{
  "vocab_size": 32,
  "beta1": 0.95,
  "adamw_weight_decay_other_params": 0
}
Rows from block 11 of a small CTC audio transcriber, named by matrix and row number. Rows with one number within an expert belong to one neuron, the router's apart. Each number is 128 + 32 x the weight over its row's rms, rounded and kept within 0 to 255. All counts start at 0.
Before each expert's rows are labels from the 100 clips, of 14848, where the router gives the expert most weight on average: "responds to" is what is common among them. Only what is clearly more common there than usual is listed. The data: read English sentences (LibriTTS-R).
# router: router (model.blocks.11.mlp.router.weight, 16x256, trained with AdamW), inputs 0-85
# up: expert up (model.blocks.11.mlp.up, 16x64x256), inputs 0-85
# down: expert down (model.blocks.11.mlp.down, 16x256x64, transposed), outputs 0-85

# expert 2
responds to: the word "the"
router.2 [178 125 165 185 119 144 120 133 172 190 152 167 138 153 189 110 124 100  89 133 149 142  82 103 163 201  77 148  46 138 132 124 114  89 110 117  42  67 147 148  86 128 136 117 116 116 112  98 115  86  96 135 126 159 170 107 119 112 110 103  77 145  92 170 111 204 220 139 190 141 157  59 138 139 101 123  70 147  94 151 122 133  87 157 166 176]
up.0 [153 105 132 171 123 108 164 141 145 134 123 109 131 150 146 174 104 135 122 124 168 141 174 128 158 115 116 135 120 153 141  92 106  78 124 103 140 114 117  89 190 143 109  74  96 141 130 130 191  53 166 147 157 107 137 161  86 144 127 111 134 129 196  75 144 104 115  78 125  92  84  57 114  78 111  93 164 132  96  97 115  83 107 110 166  91]
down.0 [198 135 129 143 145 144  67 212 147 107 119 176 136 167  65  79 140 123 154 140 131 171  85 115 164 114  88 129  82 153 147 104 100 195 124 119 154 127 117 145 169 165 131 130 183 163 123 152 122 115 145 137 102  90  96  68  89 122 135  97 149 119  94  93 167  98 140  87 119 109 127  80 137 141 115 148 120 118 173 135 121 168 181  86 158 108]
up.1 [140 105 132  63  72 147  71 154 160 118 188 166 113 103  98 156 163 114 114 101 164 136 118 104 103 135  80 121  91 159 109 103 113 180 144 142 127 165  53 141 138 162 160 151 110 105 102 177 138 164 195  98  78 118 192 127 131  83 131 116  84 114  94 162 143 142 145 137 149 181 132  83 132 132 131 144  79  87 136 121 107 154 113 117 162 141]
down.1 [147 122 148 105 182 106 151  80 124 118  59 121 118 155  67 110 119 136 130 153 127 143  90 131 142 161 103 135 100 164 139 141 117 127 111  86 104 161 193 113 160 114 126 176 181 113 128 130  93 140 105 103 136  88 170 108 156 109 147 136 135 115 149 139 119 122 128 134 178  66  99  77 155 126 140 110 134 153 133 171 126  75  72  40  77 162]
up.2 [139  87 120 107 114 112 182 172 145 157  98 157  82  91 144  93 148 163 135 112 131 130 134 116 121 124  38 123 130 200 202  74  97 130 132  94 154 142 174 141  88 118 121 103  94 114  91 136 131 221 152 103 195 165 110 177 105 226 156 154 127 170 166 122 105 155  85 126 180  87  90 144 134 126 131 108  80 140 131 129 133 164 128  60 116  80]
down.2 [131 115  85 102  84 106 129 119 117  88 146 121 113 170 133 213  80 173 134  85  97 180 169  73 114 154 137  87 162 182 140 124 151  96 135 162 122 195 102 108  99  69  93 180 126 126  86 145 132 171 147 107 168 119 119 118 153  42 159  98 150 132 140 130 104 159 192  87 107 105 141 168 158 205  92  72 155 115 141  52 106 127  70 156 113 153]

# expert 3
responds to: the word "to"; the word "you"
router.3 [112 127 137 126  88 139 163 153 143  41 133 123  96 156 199 109 158  86 130 168 137 120 178 126 124 148 134 170  92 111 127 147  91 154 106 122 145  88 168 139 102 148 109 101 152 121 128 149 160 131 121 149 101 163 106 123  95 179 113 111  78 148 153 163  90 170 123 169 166 102 124  91 159 173 130 106 178 159 109  73 102 113 138 114 118 103]
up.0 [187 129 151 126  98 107  48 145 121 105 132 118 135 125  92 135 194 158  96 143 161  80  53 126 133 114  98 127 189 107 147 206 109  98 118 142 168 192 106 116 149 104  80 114 147 125 115  92 115 147 159 108 124 133 142  68 130 155 122 133 131 159  98 166  42 141 125 128 141 128 138 110 100 187 129 131 125 140 112 105 151 104 123  82  76 103]
down.0 [ 90 127 163 134 130 129 144 131  98 101 144 116 148 119 122 108 106 148 157 121 140 157  99  95  71 161 118 103  74 144  75 171  86 157 138 129 140 207 123 127 121 114 131 168 110 112 133 112 158  94 115 100 131 165 128  86 104 146 129 173 107 153 187  91  63 129 151 192 170 105 151 145  85 111 102 131 193 176 131  94 144 106 111 129 167 150]
up.1 [121 128 127  96 115 106 129 108 111 135 113 119 165 127  79 135 107 109  87 158 122  63 138 139  61  94 124 133 140 112 148 117 144 128 127 172 150 108 163 135 116 155 156 142 150 144  85  71 151  90 204 183 134 132  51 103 183 153 153  97 123 131 159 125 147 124 181 105 173  95 134 130  74 171 109 185 146 161 120 100 130 178 105 151 153 121]
down.1 [172 158  92  98 126 178  85  78 113 185 153 164 126 116 124 137  94  98 162 159 158 102 100 146 106 174  87  81 139  96  97 164 127 197 166 101  75 162  64 155 128 168 178 131 107 159 130 123 141 164 146 116  61 169  29 129 152 177  97 172 126 163 133 151 187 174 162 181 116 163  95 130  86  90 136  99 153 122 138  82 198 181 137 154  49 168]
up.2 [ 97  91 152 100 135 108 151 155 189  87 204 169 100 160  86 161  80 139 137 118 223 138 164 136 177 118 111 190  99 111  93 146 116 131 142  78 141 133 101  82 189 136 166 155 130 156 134 144  92  77 137 150 121 144 148 159 122  80  93 140 166 121  92  93 114  98 152 139 104 128 111  73 127 151 109 111 105 112  92 112 145 135 114 131 153 102]
down.2 [157 178 154  92  68 193 166  98 114 120 136 117  94 150  88  99 133 123  90 150 150  81 146 111 112 104 127 133  92 168 144 112 164 115 156 114 109 113 197 142  92 149 160 104  96 138 131 114 115 121  51 113 102  86 102 147 117 105  91 102  90 144 102 148 124  95  78 104  99  99 139 125 190 113  85  61 171 122  66 155 112 138 107 136 149 107]

# expert 7
responds to: the word "the"
router.7 [100 130  89  69 151 132 132 118 157 102 131  65 123 136 125 147 119  99 128 113 121 162 206 131 163 154 149 126 167 128 114 136 119 184 113 112 146 140 110 117 139 133 158 121 178  95 186 102 150 113 190 174 125 100  94 174 120 154 115 123 133 145 117 124 125 118 114 121 167 106 187  61 159 186 102 123  95 173 138 149  61  91 140 124 115 156]
up.0 [ 69 134 131 104 140 139 141 126 175 122 161 116 122 172  83 124 151 122 134 170 175 130 164 132 139 103 128  91 107 154 126  73 124 153 145  81 110 157 132 165 166 165 105  87 114  92 172 121 141 125 137 134 152 149 166 182  67  91 183 122 134 144 156 128 136 155 110 166  64 142 129 124 129 105 140 144 121 128 147 138 148 115 179 117 125 121]
down.0 [152 153 141 137  80 115 102  53 115 108 133  83 143 150 144 113 139 180 178 142 114 154 142 198  87 117 115 119 161 156 118 164 155 191  95  99 157 156 131  75 160 152 155 112 135 122 139 104 113 142 157 105 107 130 150 167 127 113 141 140 104 144  63 120  92 161 144 103 113 155 143 122 112  72 136 123 159 111  93 155 109 121  87 103 107 174]
up.1 [108 151 133 136 149 117 159 156  97 127 103 112 106 166 126 131 107 146 115 163 123 131  79 104 165  98  89 140 108 145 122 175 119 192 177 144 120  80 129 112 127 155 106  91 133 140 135 122 181 120 119 126  60 145 150  91  98 132 128  80  82  78 130 136 196 150  86 126 116  77 157 119 159 113 153 199  89 158  62 182 151  86 102 215 128  96]
down.1 [114 167 175 131 186 132 120 131 134 119 142 117 149 103 109  40 128 101  58 123 117 117 136 133 184 133  53 148  50 120  86 136 131 128 150 152 110 107 112  81 127 144  58 112 136  73  91 109 107  87 119 112 188 161 114 129 115 111 122 119 170 120 165 100 134 141 197 126  74  94  69  91 123 142 101 119 114 125 157  87 164 150 166  96 141 147]
up.2 [ 83  96 144 170 104 133 154 145 107  83 154 123 122 115  90  95 133 158 108 198  72  95 101 209 189 142 145 100 152 125 141 134 153 187 111  85 135 149 103 127 119 104 146 149 146  56 117 121 121 243 144  67 132 168 157 151 184 105 124 157 176 169 101 122 166 115 142 163 143 157 139 125 159 174 100 104 115 150 137 152 100 101 157 126  97 101]
down.2 [114 150 161 112 149 111  77 111 119 200  88 115 107 124 103 174 127 133 174  75 168 170 143 101 107  89 148 157 175 128 150  68 102 131  89 132 127 145 122 195 160 117 131 185 129 186 169 127  72 176 161 155 170 157 107 175 107 154 202  94 135 110 131 155 138 132 154 128  79 128  88 119 171 168 115 111 132 188 138 106 103 184 110 124 122 150]

# expert 12
responds to: the word "his"
router.12 [168 125 126  52 124 153  85 107 117 183 119  84 135 111 154 147 175 127 184  77  81  72 137 123  97 185 139 131 104 134 166  85 131 114 101  97 118  67 140 128 156 143 176  91 100 124  78 108  85 203  65 140  51 140 137  55  98 131 128  91 146  78 125 165 141 151 160 142 109 131 158 176 111  94 127 155 137 116 142 141 180 164  99 170 145 138]
up.0 [142 177 114 152 163  91 142  86 182 164 184 140 147 160  91 156 140 100 112 172 106 138 131  85 133 114 124 138 150 109 136  78 109 144 159 107 123 183 108 121 145 121  97 131  63 127 116  97 138 106 164 104 110  58 111 148 156 111 168 169 143 162 114 122  95 167 101 157 132 134 125 134 216  80 153  84 100 142 116 133 191 155 137 125 139 159]
down.0 [140 164 152  93 137 110 122 111  80 108  61 145 128  85 102 162 120 138 148  80 196  94 100 148 111 157 138 146 158  87 117  85 127  50 140 142 116 182 174 108 159 116 136  98 186 123 142  65  55 136 112 115 174 162  63 135 134 102 135 179 177 170 120 125 135  87 180 140 141 107 155  99 129 150  81  94  82 136 106 157 157  76  70 100 109  91]
up.1 [ 95 126  95 137 171 153  89 120 177 152 120 145 153 109 130  69 150 141 156  96 142 119 107  93 116 203 136 102  99 107 160 169 105  93 190 153 120  82 120 157 218 149  86  99 180 129 139 144 143 144 105  99  70  94 102 110 100 111 154 120 107 167 199 126 156 166 122  87  99 107 107 127  91 179 154 160 116  95 134 166 141 188 101 148  99 156]
down.1 [130 160 166 112 122 120 129 151 175 108  87 105 161 125 132 182 173 129 125 136 161 102 160  55  99 130 148  82 108  95 141 130 110 113 178 100 120 100 255 137 212 138  88 109 143 184 111 128 107 129 149 129 176 134 134  88 107 175 164 136 141 174  85 166 140 133 111 112 148 103  92 169  89 187 133 117  97 140 138 117 154 107 232 161 149 170]
up.2 [135 165 103 158 112 100 104  73 136 101 143 146 160 135  80 150 121 143 137 122  43 132 143 110 120  96  90  90 155  81 121  96  97  82 104 155 150 116 120 184 167 156  90 122  92 132  96 161 111  98 153 168 145  96 179  70 137 112 123 162 159 123 120 137 116  74 152  97  83 134  99  78 120 136  85  83 119  80 154  76 169 193 183  68 116 102]
down.2 [154 143 122  88 108 156 133 158 110  64 142  75 121  71 156 112 126 166 146  83 113  90 172  89 113  77  97 117 131 142  93 115  85 128  65 131 120 175 150 136 163 157 151 116 164  89  91 139 113 142 129  97 125 117 154 158 147 156 132 149  96 110 124 125 213  53  70 161 102 203 177  94 104 134 130  78 168 148 142 147 143 212 118 137  96 103]

# expert 10
responds to: the word "i"; the word "that"; the word "my"
router.10 [ 77 149 157 136 130 122 152  87 129 106  98 145 189 118 136 155 158 120  76 122 155 117 108  99  99  88 108  97 115 112 150 118 169 108 136 134 131 115  99 195 180 164  94 131  71 119 115 130  98 189 147 131 187 136 188 111 149 125 128 162 141 113 111 103 156 124 111 138 102 170  99 149 110  65 111  95 120 115 183  77 152 128 148 132 148 116]
up.0 [121 179  72 102 120 141 147 125 166 101 119 120 116 181  99 140  77  60  91 118 149 125  98 133 167  97  70  46 160 130 129 146 136 146 159  92  78  94 109 153 143  72 112 115 159 102  96 106 133 157 162 150 156 165 129 154 217 156 137 121 156 132 134 179 154 106  95  81  90 128 147 108  91 114 182 120 121 120 149  90 174 120  73 124 101 146]
down.0 [135  64 119 128 100 139  76 176 114 119 173 151 151 185 154  88  93 117 123  83  96 184 114 204 121 143 158  85  87 133  78 204 140 108 240 118  91 171 179 163 125  89 146  83 133 154 136 157 146 123 126 169  96 103 180 152 152  84 180 167  83 125 112 127 114 124 160 101  91 160 167  89 118 105 134 126 167  78 130 135 155 180 143 146  98 145]
up.1 [111 132 172 158 118 130 117 161 143 118 138 220 162  94 109 154 116 132 114 175  68 127 153  80 136 123 180 153 166 119 105 180 164 174 149 121 113 103 137 141  83  81 166 114 146 154 134  89 166 157  82  50 122 137 110 157 221  77 110 157 189 109  62 100 131 142 107 120 173  98  81  89 106 113 131 139  78 174 195 180 152 116 158 164 107 117]
down.1 [130 121 107 129 144 114  99 162  99 140  92 102 123  92 128 123 138 109 151 125  74 108 149 135 145 125  78 131 132 112 194  61 107 144 204 136 176  48 139 127 153 111 130 155  99 112 107 170 179  96 155 231 108 145 103 102  95 120 148 137 183 174 174 114 141 113 109 165 106 116 135 113  94 101 161 141 132 155 100 162 133 100 158  70 142 145]
up.2 [ 97  62  88 139 106 130 193 126 133 176 147 107 172  66 162 163 138 188  95 188 118 162 195  86 151 179 158 126 146 141 122  93  99  94 102  63 173 137 128 117 187 100  93 118 123 148 135 123 143 130 117 121 171  99 152 113  83  89 127  94 111 122 117  25 152  91 196 139 127 119 117 184 140 128 100  99 154 144 126  55 157 130 145 107 185 154]
down.2 [ 85 193  80 125 130  73 137 130 114 125 120 112 115  62 105  99 131 160  48 150 108 121 150  79 157 123 127  81 134 164 139  69 119 114 116 136 113 124  90 169 137 150  92 131  58 132 152 112  71 119 102 210  99 150  28 129 140 221 114 134 108 119 146  92 123 178  81 122  95  97  99 100 128 118  88 123 122 151 126 112 166 173 156 114 131  66]